config = dict(
    tokenizer='char',
    encoder_activation='gelu',
    encoder_shared_expert=False,
    decoder_norm_position='pre',
    grad_clip=1.0,
)
Rows from block 3 of the image encoder of a small image captioner, named by matrix and row number. Rows with one number within an expert belong to one neuron, the router's apart. Each number is 128 + 24 x the weight over its row's rms, rounded and kept within 0 to 255. All counts start at 0. Numbers have three digits each.
After each expert's rows are labels from the 100 images, of 14848, where the router gives the expert most weight on average: "patch colour" is the nearest of a few named colours to the mean colour under the peak. Only what is clearly more common there than usual is listed. The data: photos with spoken descriptions (Open Images, Localized Narratives).
# router: router (encoder.blocks.3.mlp.router.weight, 16x256), inputs 0-63
# up: expert up (encoder.blocks.3.mlp.up, 16x512x256), inputs 0-63
# down: expert down (encoder.blocks.3.mlp.down, 16x256x512, transposed), outputs 0-63

# expert 8
router.8:137101105082128173121128122103124107174147140136128159155124098113135130131124119122169105104158118098131108142129151133087130132127102126143114128119129169125155095080093116153163101100121163
up.0:122126115121152122138139102170126127117119111126127116121136114161148055140103182138116140138162111170143123152126113149114118097161150151143098118116167143118152106101111160139087124093164107
down.0:168164071118080175155166122120120192103111162154099160108127104140166109127118114124105095085108142110153151127153161169092128134103142118125133165130072143130083138112124131114141090138113149
up.1:156090140146153133087121114137137150120119137119123089110104117102075167100115127169127110100130108130136118173184128095114122115120169191096124144142098151160103113162106158169161174130095106
down.1:161138086133167131169114101121106118151172149121100151097137137133081132149125134113101166107150162116130125086150114173129124156122147121102135189132139115146103124153110087105197197103174102
up.2:096116048114117158134137135168162104097098129072137112135146101179125112138137146092121123103136167128150095119132149093104120175189127152119138134130097154099132151117094188084157153110138167
down.2:152142096129134134117184124109102138166100155123103116089137126146160087126104134106130093115140146103170098163132169111143157191095097131102144128155075183169164140138152119110177139146135108
up.3:122151169144119125119153102126118142126163121085137163140134133097114123156159163128140175123130124133114179189137125125148145159149142156086118099134127106129159089164125118115134109158119120
down.3:120139163110150097134115145148147152181137119140165127148150105091109115152138116167131080133130137155091134167131109112102130055123107150118098128164124130122127158125088133154138135121133145
up.4:141123135153124136107104140087102136135129112128113120122104137115097139162089106144141117121110139079151129143125140135123151148124151125139150123104143131172118162073115161113133153126129089
down.4:090144179134146119149130144166116122152127123136123113096096133066125137151131130138170138115099161185124146126134161132100110105134115107133151125178120097100098095077128146126116116124082114
up.5:127132106153132136139137154110099108110153112089160152137158152142126089164125125121184065112101120125158145144112138167152125136130138125117158111173153146148156135151122141116132147126101112
down.5:170115138122151116135150152107158120168143137082135163125136151120115083128115131124143125099130159120125097156148162161118125163101106158145181110141108165134129144112161086085146162114118121
up.6:179131130149136115166130138102108125172193155120185162122123142121117112116126118138092103122150123146111148158104156134120160129132135136146169159136112149163156148116139104133105156091142139
down.6:130136163129172110137132130120141110119173126136153133133117114046096122109123080136168138140093176158083149123162113145128160112084138141137141140119125101075132123126097139103091121132133143
up.7:127127167155126142098153128111132109155146140134110128110103150097115135121099126139130136120129111183124107094136160112147126144092155103145142115097167126129128133120169099138128152143140107
down.7:093134183122161096119104101131182148149121141141126096110117152092123146139161154133124124110145117137126146130125066140123129121133114137142147172114177134103127130116127137109103122167114110
up.8:146122143179132130122125137124130132091166107129113115091114154100138127141107083144124159150121179087075139149150157132140129158153131099145084143136110169119126123163138118138129117165124114
down.8:143119169117135161144139100116162107150147106159129101129118126098120126155169120133130164148091162162149130123135082158116091138111157101125134119125143066127140163134146141138078103148123161
up.9:152110132135145125102133140119126136134140142072091116132129162126063114124094146114126161105152094158121115165119098093106153151114113127157130169120175104156124084129168140163153131099147145
down.9:112095138114159117119118135109100160144094118172098148122105125150133115144135097129103090140084125130149158099093132123115137079133135098159135144132135096156117107149124147135137099163112126
up.10:169091163121124104160094115134160155154111161128094137108135097103121132109094150111112114151111169123139136122134089135118126085127112089159166137117142126187085104122104105155089181088149101
down.10:086125146141124127099106092102195186149121144168134115154111122081098152085154145148132114141134097140135147176080079098106096100108094114159121110142172133151098096127151136146149115148132184
up.11:131114136062197114118103118167173149107132162160153147128139127123090103134124121154116112177113104092122115102122203152120148171146114129134146147111105089128151108125131103174150109141133137
down.11:163149150119127109135166153129147149093118085102127111092180130110127140123135118139122106144115113151143117158096132171131131124113128082117103127141124145162116127148127108162107112136157123
up.12:124100139131109117116119116113126139140148130093112129108130105138149152177129102150161106115151119159118140160111118098134131198142136135152103107130162133160097120115116084134104086156102121
down.12:110149144116130145109114129119135122124105116188118093160135109094136105126121122154148142166138137101096138137169114136168106101110141079152100140132148083109088102139187089188102145142131117
up.13:123145064114140158135125116159119133110099129078168135132134098179131097103118142118145091137151122095143097121116163140100151135113138172097155152152109147124138153106077171115165152069113143
down.13:136131097117104143110143125134111126120116147086120146101156132151142088141115096124122134110142143082137145125140207118117173170125148127090161127167107204152141130139110144112167155120151135
up.14:148131140116106107152143120117124133150141175160112115105144139150124108103147092109102130143161135110148096117112165148084141093104122111154124081108148109159127131154161133127136097148135087
down.14:117072188161092129130091134086123160117118127146096087146118118123131144143156107132119113145118123109143143116100124145133086086119116071140143116119102113137125134135153146096126036134185111
patch colour: black

# expert 11
router.11:138081149106123176126143113098173114165167120168139145150112117089129136118128132136176115143152135110109109150125107150094134122114096128159117125105152148106161102092103083147137098109126151
up.0:184125144163146101126151144144158139092159124115119122134159134143149141136113131122146113161128130135119099153103136128126105116118091126145076146150134117142168119136069109125144159118140154
down.0:104108127140180130079137144124159080134099140136137126146119149144109126125152104135113121085153114125146139138133146121111156168140147155124132119114130187102113127142148145107080129148132123
up.1:160101110189129172133134113109123087140133137133129078126145137143124102141124152138133111121124080097126093093114140124153126150092105116134140108135138214111150136115139122100138156103093162
down.1:119127147102130151162150138116172151183140121111161122088179130120117118184151075114131135100119154169156120141135102138138124163165110112078152143142137131126143148168128133115090107133139063
up.2:153127135147128103128127138133133134107137098090140112117115132142092124080127126136138144089131157130075149160105119116100124123115124133145157167110105105102145150145131151122154125080094113
down.2:131122092111117158167082139112176132141116123088124125111168160160126123125130157114130090167128129146176120098147097133099150117106148137155124124136105140137140118124123082102097159145093133
up.3:118133143104155100113092111093138132173150166131093114129085147141084109149109125148081107135090109074127140099117130133142098151112134090098116119103138111110125131121146134152152162102097135
down.3:158138147107104084140103096156143120141144082168124127125162135107151170118151171094128118117129157134128163147137131116136115140119098061149097130109119081156142127111125101142121094092124136
up.4:164084120144200134101101073137119118099124171115129122092144140152128111121134131136083144122157160118145124159105152161125119104094128127142123111114133130176095102124116083157138144139145122
down.4:149126182119142101113128123130128134159124127131125107104126141103130112170184126177099073141126147157141155151097136108163150162131122147151153133120121149146097133114136149114118102093089165
up.5:189129155136181135157165091113136159118132128126093132153162121152157110084099123119150126105123080112103096124141105149097122100140114197111080138142146116156170121122119110149147138131129126
down.5:126127122117168198088121107140150089137089135096121124112142163153066116107136109134116093075133126108175130139129106124131129141093106175088140145127089169083159125142140136129127122143115166
up.6:117127132116118136118164134114124125131158121104114112144101090141121161160139141172096149067125150087123123139109126140117123137157182090092159163158175137114137134133152104085107114111128171
down.6:125099134157115100107125091114154155110132158173139150147158128103155143153153161118147146145107121152114116168108092123139113108112078098113120149133153080128114166083124132119135101125116105
up.7:102097153162093123150125114113166135124127160177118139178179144161112151109131099087175127136114191128141122144118090132135088146137138106124120142118147115113129125144177127118112166108162131
down.7:120143131123113165092152090153125129096124159162145143115146124132121151162101134153160129119143117129100128152118130168127117112146130105139117122143146146081134107114124126128125103126128108
up.8:145137125128160125057121138102098140109153118129136172116079126145146128130135142116150124123156177153115142140134152159110133141124105125139142114178128182135145101080115078118091188129104185
down.8:125107104125116131121099115136134127109143154120125131111172112087104075125168149149119143163138163144127156112148119125151128130123113109123149109142125136152134083140144121123183094096111085
up.9:117128133115081112101123130106085127114155122150089154099081111089119076093129128158090119146104114139126104109148168094121137099105143135123155139117118176106094160135090128119121142107106129
down.9:158170136155124103109138122142123144164103124102116164125110085147154096184110136167137158156146105157089155087118118168134147100134122105133182087155120117151127146132121190119127148131136113
up.10:160085128137098148119139135110146175144144130136124098125153135113191131088131166106139149129115105137120133117097084150092107131158114171148124106121128175119143161134117138112117105135137147
down.10:145134061144138136085138159159132111121108129108147112143148146181120108125119120131121135101135126115170147166125148133136117117119133168109108118118169150098177123147110162088115160121139141
up.11:116119125150153149113093085142130139120143115114089133159127166155136099136148148111155166097169118155138123083137095175113103134144137134131121135073170124152132123132118146129109140120122131
down.11:155143120098098080108122116137161138155134155120122087140138131095121112085127141132142147164181122103126130133129049101126133111134113074111122133142139124172140117119169111110157114105166131
up.12:177121152162153116094122131152137152094151136128139145139137115126159133104108135110140148162134131150121085139127111141139125131101105121146110132119177136164143104128109081137126183138140108
down.12:118122161136177140080138139105164091123106137145114106158113165128110114149154112155084124097134101101140158129093144150116135143120126137162141113110127190104120104154154135126095118148117132
up.13:122163119150143133149091153112139153134136121104099161134125162083112145156145092155129134124163146094102143126151126105119111118150140118137147146116162172119119113142086162128158082134145122
down.13:139148150143119102101087112151143201120143114169142136133143138109161152153140154102107137145106119163110126134146092133161106104129112130148101125079164077130139140147142121107103132073117105
up.14:123132153115142153147139145141098151154082122097116124137126116111145117121117115139140138138123118088099174123163127131106195142129107115122158123125132122157133145124160126138126105158152142
down.14:093137120091104116148112113098155165109144118133174164124125122140176150145131158137152138150150138137114107120133089141121086156162128113164120117120114103138113125109129121133167131081149141
patch colour: white

# expert 13
router.13:136099130080128167134141118103135108172149116158131151142108106099124127136123097128164111103163118097135118143127152141089132124116099125159121137105148166115152092097098099157156095099129147
up.0:098154129114132140148121131112085120154094112131145127153126107112088130136121162119097122132172122127148195123155105108162138106115158156080155119147130148129119094116155111167072142088133123
down.0:062115176109140107154110137116106125163139133100138128140144120103115159140158102166125156127126155142086175135097112118109135123120108128114134167098118148151140111134083115124143116131125152
up.1:132132137150119140146103103129127114097109164125129128125129108154152093153143131134139076119132136110181130118159134113121108134102095141165133130092136170105115153163130127072151132118136111
down.1:114125133112121081112081148123099094119121135134163115144108158110117125101172141142104134119113141105117108086121117121187107125159117187152124171094118185091113147144145166084128100071109114
up.2:105121117128117180114120143141144134126142153092109144108125152093104153125105155106155136135161144131123161151135120123131108112138075148156120118122184116135096124148112132144107143112097174
down.2:114110165154125128167146135148113145138088129149114172107101120078094175101166111123141099168077148159114144127115097131131138094165105146121168110170158126124099124126151154130128106117149107
up.3:142127122088141151132138121153122138175173156148115165128170105151127093136147110147109137103134115124136133116173137141121094162098142165147133145073115141113141164146140116098148114121125151
down.3:160152107128144143127175108140125150115099095207181108106120132137100127142116142144123096116108127118134099086126109154105131150177198127121136155111127127105103133109108156083150100130110143
up.4:115092116141134093128175092101131150119106147128130150104092124095131122143144131131083127201101161137143122124159115133155172114159143124121158127155106137135172166113168159099112121142103092
down.4:154171122191094085068093136105125102118141102101165126080115148128112152155140103129100174098137113099123108124123132103112114136138114134091134125153096110147121163108106109131081165125122150
up.5:150132151133131138101113129167113153102109137113136092117094112131134134139126122105143127124137117142140077143145127118133126120154108132114138155143116133111151137134096119104139127134152106
down.5:119148090114119149126120140160182081118131118112157128110126151156116091149156144136114117074128109101152114085148152105110133134161132141114117162103074165091115111089138183120136111105129119
up.6:128098141121128142128087122098109153123094105098152141151108105148128158128138139116153148127167155111132143126126138144145108130129130152137146146096148154123126105142140137114157136100128093
down.6:084123165104175113119123137148107133151125147111127155129121163172113152134158123124141120131136098105143169118132139157167125129111132127135108143126153115110139072113146115137152129076157167
up.7:104100137112161153121124136116129175150107128114149125179093103116094125125118107151100120125086123111098131121123119142125145117125116133163148091153147089147122142136116132137156115103135152
down.7:079110127098150144122093082129165106125081147104109129115146097129139099159137142137145143121148073119113163111131127140095124142148116120114119116147130141123134107148131151099166164116130096
up.8:072117127104126124108075130140151107122154101156137087126109175123091159146080129098177071154115125146116146149114091127099136127131085124138128111102078125151117129116166114112099124132100122
down.8:125157100134147142131183108138136156110115096112122157140113136136086122122138099088094098139106126095140127115142111115145141156154090176111096093095152155132165157106100130157151107176142084
up.9:132137125123120123147144155126132148113136119180125116090142153122110107145106094128154178164177139122127143095150149133127183129111153099136107115173186142116093139104111128111182111138120122
down.9:145138098119114166122098138141085161139089152127130082121134133111124073088113127093106134079080116153145136149101153140189110127125139136111135146083129139100139113110146110145140104159131109
up.10:114135080156164139152109138099135148149151137096107104132086114105088149127109157154139156124123105122110140116128118088122118092142139058102087125047130113125154067164142131155165131139142111
down.10:106061143101156098113151150146129116119137177166095112088090136126124116115113120118124129121082113101114133085146146139085150078132117173123111136128108141114113085098147152138094119101117137
up.11:119132113098131164174118055117129113154167156142121112173049110142117124124143172132090104145114137094167187067111133146107135128132101140142161149169123130124136147121130162117114160120088116
down.11:107129123120068112128119129107131150134157151113118089127106128136136084129102159155127139169117127106115148121123088154084134117120133097150107144127114119175155120126159105132147133105130145
up.12:113172091143127123134135095081168118131105079119155134156102103083130101117147132153153097128135099107144116084178153123134118141166155165116133114111114107142122126109107166136127112107157129
down.12:130127141121122146145118127142129132195127143128112114158128116122155153139157155179116144074146136120098188135139143126104116072117113097141104119110129127175154093128149127109104146066142146
up.13:092123139135161181125127102140151151143150119123109124137102101136102094165122159134136091153110147114127138168114153138099146111137137112102126089133188114147145129142127086083160133107127135
down.13:092164145126165157086140135161181150120128146132081119150130130125102148158122120142088139137115112158094133133115115140124118129136099118100116153154115110160133118146158126143144162139168143
up.14:103175102157160102146123134129100117168099134130170131174131156132081135107137151134095127138100126151129116124102106129142143147106126192107136181103142147132139116122167090132159150041131136
down.14:086136157103156125147122108139161115152113151072123138115124108106135138113143083113113126163133075122131165100132144160108147143132124148151143128141181135120131114102146114131104151136158124
patch colour: white

# expert 12
router.12:105145088143190081101145154136183133132137107099152106112121151114111121157122154122069133104123114097122129118142141094161147151117133152130102153127136115124159111149151143089099155146169169
up.0:148117091139194133111096121169151056138168102083110122107173165151127150147133146105132122137126130150176114148147083112157124141147163166115115134115133091096116132122120130143115168119169130
down.0:124120128131133186091116141143159117115116144102102122164131151170150137107139126153215165163146133131139141158110103128145134128114085144093150108120116127153133132148103113102165150087100112
up.1:111125143141078085153123184134166168120168155161161106086106084134113098117146118119110166152108109119059125119156131113148123088106123137151111167123154103119138129109143128090114126142155117
down.1:148135162116082085170103126122150158097186131155133172127124127095122161123144169125148122165118118155107119135114091128196142105143118109113100126141127093131166139099114138141115104142136143
up.2:147157111106170145139131111148086091108118094093119154131170165144177162117135136126124109124158146159155136133118142138130130120129152135092116150145102133112151123129100122147153162154153134
down.2:093119127142165194097132171111159116177090134118103097118136106152117141166162107152129136096114121116124184111132141143100141169101120127112138138108132170124137109143159120114160138147118149
up.3:145119092102223137130094105162159049149153101085126107109157163129139142151123153116159110135125107133168136155136095128161120158144158151097108130126118080105119125140121115141112150096168122
down.3:148112108146130170110117145148106100102123141103112129157138138167144124085114126113196177142136153130149114134121135132104149147104106151096149108134124136154136135147094117114178146102121099
up.4:118134171164073073145127172119147176143176140144167100099099107118119115124135106129128168161106105104051129100143120114143111100103154124150120178129153114111152141122149134090096110130137141
down.4:135134188133088076180100124121140173109183126155142175126143128089134156125160141132124140147120138145092117131098119138154165094132138103126118088144145099158173132087108125121093113125141132
up.5:153118135114097121075131148134083178062131115134147127108129080114139141116110129129175175092116128094129114114163133127125152121118083125182153154121131095131070109106092151164122131129077114
down.5:118146135146118126166143148154111110169126168066144132108121096151133108111094135119141118108093087136130108129178138153117166135127160099112133149128079178088142120112129122108139160156130124
up.6:149120093141202134124107133140123089158158104086142120131145164106153138152104146118150101138127126147163135147117084136163107146158186128087106137127111089154132141114129101140106156123159142
down.6:145128142139129158111119142153095115103128136127112108145135136150138101089134101136201163154123145114121132139111121142074136125105106151123173087124122124154136146127108107121158131091123107
up.7:127131111098191166135095100145147063164146118094119104112146150106121118168136117129182105145103099131145142163119109145151099166133138131114121103112086090109165137140152143140120140064133131
down.7:173122104146115135141114139128063107095113155116135124136151116165150108090115131096158167149127181160136092104098155143078137125088121150113119110125118135166125164129061133141160141114119115
up.8:098120074107160153172116114096099106153125164089088155157139144135129142127109119125156082100146134139167127144108122146101129175139130119097125120142083138124147144101154166151159131097126138
down.8:129092117146136179112115143109106120153110131146104116149111149178110130117118143148131136146122168135128104111107131126079087080118081169126143096120125090126070126169144103135166113094134115
up.9:130118157154144135128148111158120120106110128081143157150135149125151145118120119156107109100150141144141119119148129122157173157122119122139108137143129168151147120119103102121080169161154134
down.9:121126154123161138114136136118152101161134116119097113122147144133128095157134113159122160082147138081137166134128164154093161168128129119113142098134107151158153081169139128123120139117099146
up.10:098125108143183130099139169103150141162143124134069133136104130104126115132173129125116136117115115080126156162116126159115099130124120090132149085122121113129143097110167081141117102104127132
down.10:175120118125113082136130120140064086120089149119149095132129136144153102141109140114116144137128121169124094112126143123123109117144151116174104144121163138134100148149103132120112110162085094
up.11:118127083112183152141109108127138095165135108075086154137136187118162139137101132127133109107139134148183136158101113121173121172149153110101102141128084117131130147119161142169155132114133158
down.11:142111165135136155084103135136115098124092116140107111136141139173142121117125100154177150149125140148122150130095125145065116121089104144134157071128138104133111125144119117116136125102093106
up.12:118109064135218145146116113135130067141134128083088143136157173152138160134100174099133097105158133135186121140131091128157118168165143133095083141121126111109124137131155137164151166123154127
down.12:129101127131140178086106142131141084115094125140084114147135156177131121111135116142189159146135136132143145148122103129107111126116083144127148097110124112134104124165121111106160124109099093
up.13:099156128142091130131139131151096165114106097144146108159089128092145138107103123145106110112170145138145120076119132144118157144127128104114148133151142140152146174118099122116139145117116147
down.13:086103164116126109135108133102115157162119106148110135126129110091110110137150074154090127128102140107081183121109170135095168127115161122119156107150077138133143078097200130132132087130128146
up.14:154135094133130122145122116161102107138125134107173124125109147160088102115118128127137128129122082131135130151131102145173137147142167187110140161132134126114144202130100136127130121107148181
down.14:106111173100126132145086143107103170126126102126108141140109135149117153130139104128148164137120148133097141108110116161076172105113140134122136066138105124152140120127121147142187131105113149
patch colour: blue

# expert 9
router.9:135144153133098102161092126118142150114117101125120120101102133131168112121115125132145152122139122131126118118131122178169088125087154121113160133098138080096142121150121164159115118117144158
up.0:115151117147125143135085125102137138122118112150123108153059133150101130121094145114119158123172090104132122145140119147125119130116097155109147112131162094124136119158138111113139164075102124
down.0:136123179073123119131145105129143161147072115164165133130133139080116121143143062140116115150147109122109158144155072150134138156123192126133135107155123083106127112108140133107091090129113148
up.1:125149118134075097130120131139147187101158115130137150133089129110129102116113107117117152112141109145099127120143136148151122131106125099115133143170181092093153141126130151167129154119163125
down.1:149134173095133152126135157125127127156117114112163137078117117101123124118132094175126100118127154140109132138161131129148134182106156149102133131133144093068130127115121103093078132131141112
up.2:150126103118146148118132136137144117110134136121127111103111140181128117110112155096109147140190089130140135151125117147092125171117108137111147117138153111102149117192100139133094143123153138
down.2:149147177142128138144133131136165112137111115171131133123140135105105121131158127132160125129119143101113108116196136129188199142115166155103158110116130107093121143132123125091099093135154147
up.3:083092131135117143130130124087142099158128135184108138150125126142128105137107132157142142119127091143084184139126119136143162137103100127085140111101106123142137102158164098107123112114139133
down.3:127137142122127115136126136106120117104119117158109142177108130104149147141143103144087176156115135164095165138075141161105142122143148109131127158134107159165132129096153083098118124107124179
up.4:133110150145146141099138167126119091157116158150149086157187080178098133110094152143137112100117141118158117131135110109106122127137157098133119099104132171129154083154111145114110126128137145
down.4:142135078147135134122097121124120129127152133134099148156135120154122110117134152128183122124169174142111116111149134129109143119144076127153140158104130161123153120141100140124110126112142157
up.5:153122119140146145160155122126099086097159148128127108146106148128110118124135124111148103165155110142107148140107129128124148136093093164139148118098129156135128146138134117121134163085088081
down.5:101096183129123130154112103116119143125136180125133139147152135095113089124184120167049096111068102118108126138148131131139135128102118110135116122145091162135115115117138139134086095158148152
up.6:156115082154164131097156140173152146117106122114121108110110184118067101150111173115116090082123136112149114158070129147145135106124106122132129127134145108115115143186122116106152134121093135
down.6:128134173147126149130113156115140098145134130170121106145120133154157123106157120146167157145126097144152095095151131121120090101124125126157150105101131128120127146142169131130124120133187155
up.7:123123143135068092132141123125155150119108126131135145098087123127151138116101129133130152112147096129125120144112088153158103148099137075115138111144164084094153130148119140164125141134135103
down.7:150148161117117141112119149125112122148110120128146135086115113081115095117131077149133112145111142118121118115171141144129151139111164168112131144146121113075130150121094135090110142125146122
up.8:099129160113146153112131150138122061092078146118103086122142121144146126105115105145144122130135150097136119140119155126104158137161115132190121134110096144150147130130120118084113148098131124
down.8:145148110164107120139130100130129138113136114131117126155143128119101117087132160152114095119106101098116096120131158123138125114111109162101122122116121184150171144079120165094173088139141168
up.9:135129126150132156117154140196127082134097164134123089108142106159122154107164136105128093129103162130131129085108132142104134160145129153111148120100095130137091114144074119118115099112116127
down.9:136158081145113113129117158100118139146106144113127121146133117168152120120118150133127137092101102094147110145136174114150179115130117154118131158094095164133147134119130154114146123149126155
up.10:157113106151095117097111161132138092110117136130135165118165131146087127130167163159102112141076133123103138125189148141135110112142113125132110147125129093144087120128149141146123158138121164
down.10:090135090178154122190147071126122131120128113129127115160175148191147194100138198120146149101155142125136141137173135121108122087148134133107107156124135127168134163130129131125153132134131113
up.11:094121149139066093091116130171138161119132134128148116092119129131155115135114120111111146132130123166129143126150116133147098145100135097104130141156186089141134107135124134158117148157154119
down.11:171155115106150143131125139128107107154113110089144139100125113126115111114096105134141138130137167130141089108175154118138148150108134164096144135121147118097136145128092138096119162127127117
up.12:132125109146137126127156139139126113142091098140158113113150109169133124118145153149154084147116121179091108116091110149158111148118091094119141125113129112125149138138059128118148090064136112
down.12:166140164156110160137116161112134145144109152127159115116119104104100091143135109130150138129093104093132127101155138116142154121132146179108164167111076150085147112111111145128118107165157170
up.13:152123113165148144125156126123111099111097152161110069142081129101130155104105146105118121167142107167147135096144107100134178162117123154178130078102160106134146131165170121122133146151123142
down.13:109122123134117119162136127125120134131115104151112113139141161102142114145144121115184142168105132113123110143104112118127175087119126100170119144133120124130101127081144125139089052136111150
up.14:158153105123128127149140143099135144111159138117120127108084122139139152095135119131118097160142116137152125130151118144128165094120113107090131129130155084080169133138173120134119100121144126
down.14:102140204085138117157134160113116164162089124143158162132102102085129115143119117159069100129136106142115129110109108143071103130105142140130112118152115137088127130128170067131092137116158118
patch colour: black

# expert 2
router.2:141135151151092128152141167137109146093129127122129110127147176117136120090142121120149164140097127154113132136149111145153163132146143115094145114151116083159122167121133114101116130129071048
up.0:145136148117050143125119159157123190102144110146157165122141144089115109083181112133092117139098132109112136127150156142152180122136137134111152109149077143133099164075122109117110069165098114
down.0:125138130109153117111131125150146076115138120083109097117167153184143124154105152119154154118152112143167127141117129086148089135129066143135113113106174114156099105162116116107136170125122104
up.1:133113172091028168128142147136093194105089100149127166134148137117151120110158120142142083130111099115126172143091142127092150118130111084149124103146084158152127124096123166114132068160093152
down.1:105142162103154126099119112122173108147110090144126101141105153152095115167124144153134141106138104154142139119099111109113084111123077120159113087092169089117111120174137115114114136118089103
up.2:155086158078107151120148149154088130107109145159109140112128130139112086116161150131121098105114123103132178138124137143125128122131128139146102122126082153132087122140123139105085046163129130
down.2:104131149113161120100127094165183156127109103137144114119115129171094124135141118141108106109145117144162119099127101127141158137104127138124116133118174089088117102154108121121104103127086130
up.3:093098163128064116151148146084126160128126098118104133107114138115161124124104116134159147140122112097100150188078111113070118165147107082130139086131153138164183111146146119110155115096124121
down.3:123114191109097124132112148112111150127106109166134146135093148070117112144152118158100143115115154139089162137098114140088139086133141102161143089126096137142102147108166112135105073127105135
up.4:136103173117086145140158154105137148135092117144087126136148133123164147140123104130165124130104099094088186160095116092053140118149113066157130097135108141150158105112145134103147106132125132
down.4:109132191117102109118124125118132165149086095174136150140104142088098132136155106163101120123113109142087160135091114135077143111138128107152123083125114123131134149111140137104120101146074142
up.5:128132117137153111106158160141139143136110092127142132125091177141123142157101096098136130138133103090133147159116092119112125172137119145123147118123149139134136118188091159134133114060133136
down.5:108098167087106111112113121099143117150130113149138119150107139056125141133167131099114152127104149116113116118120114138141142116145180146118145148120126083107111093105117134141098095116135114
up.6:160128138107056147121111124190105170086148107150150153130149143101099113112162125142088100135115147136155119118146148151179179111141133130117129128127071108111083142106117122121124086151090100
down.6:128130074122163130120142127159139071111119110072115096114168138204146114154105153113135133102153123131173113143129132092147088156106094142123116128089153116123111108162115113119154167125126088
up.7:142119170108138124154108135146081145141115139120141134117134143129153122117137140103162120118120141144132132127099146167140088141099099125152082162129103098154143106118138160167113128130112166
down.7:138133132134158139116137098117122130161148120131131131102096131087126118126104090135101108096143123149122120122100143151092125132116125088131112114122178097097123145132147122163130141145122092
up.8:134091090141079143176135173124145147163160144130111110098115131144137130172116159128090163135146063111122159141105138085094126094138077121093140127168133159109163100077123111104135149084155148
down.8:140148134158124163114118128162099131099123124152094132116142169088138162150136111098103099130103088123160133180108157126104149101122111132144118118118122121128149164115141101134126138142127167
up.9:160146196118138094119120132138108113124144153145131108122149146063152136107145102140141144161103136169124119119156111164187140118143135114138112152130145084134102122133128104168081140137113128
down.9:131121106151114106111151118137065126131101160103108180115163132143139142115121131122122118122142142125134122164069166141107133145108119095120128117156121147201141112108113145157169179100108142
up.10:151141192138132103117095135155133118129161132134121150112149161089157125118184104147142149162083148165110155127165132147195156122126118139122121121112096082120102129105145079139066125141110109
down.10:112129124149116113105154126135107141130101143082107147142155147149164147121121133120124127136157137133127134170086142116105137151120075103116124096168151147176158104123099138133161181130112155
up.11:102094145096054162141158125111157167093103128172116167120135113129128143134125143143140126123115107099121187163102127121094174139156100088150106101141105153152125120095153127134151049156085138
down.11:102122171114150126104108118131153114148104082143134100145116152129127088155147113169099131115104120130122147133084097117090133119108105132152139087098125105099110112167126127087100110149101136
up.12:102107172134082153131145163134125147088113082138101093139173131129113121122158090168158101136115103095083133150091092121092120142122121079150119111130113128137166101143171150128122095114118123
down.12:154113190123123136131099115102132125144122109162147118135073148046118090130154111150059149117107119154099134136106102130116116069140119136199111081142100133132102126130146096114097111136084126
up.13:166141170153140083136100137130119114126165146127128104126127142087173136117146101125136171157122145163112121115175106153174138127133158128123132145137163078118129127145124092137065158123132088
down.13:123124090150097119139148135125069123119111156102110177129154143140149143114129145106142141128139149120124141163079166136117134145127127096102131121149108175195144117092111146155177162107118147
up.14:156184116159131131126135153134132137095124111070141097156040150169142146147102131129125140071130126129164126106130140150138142130148141142114085179142208123153161144157112092153149197085163120
down.14:143115080123093135186072134140102075175161125121149113098135130162143130120115150113167174160125159112120101135143128128141096112142162124108137157117126123126126142129149161147122115124138118
patch colour: pink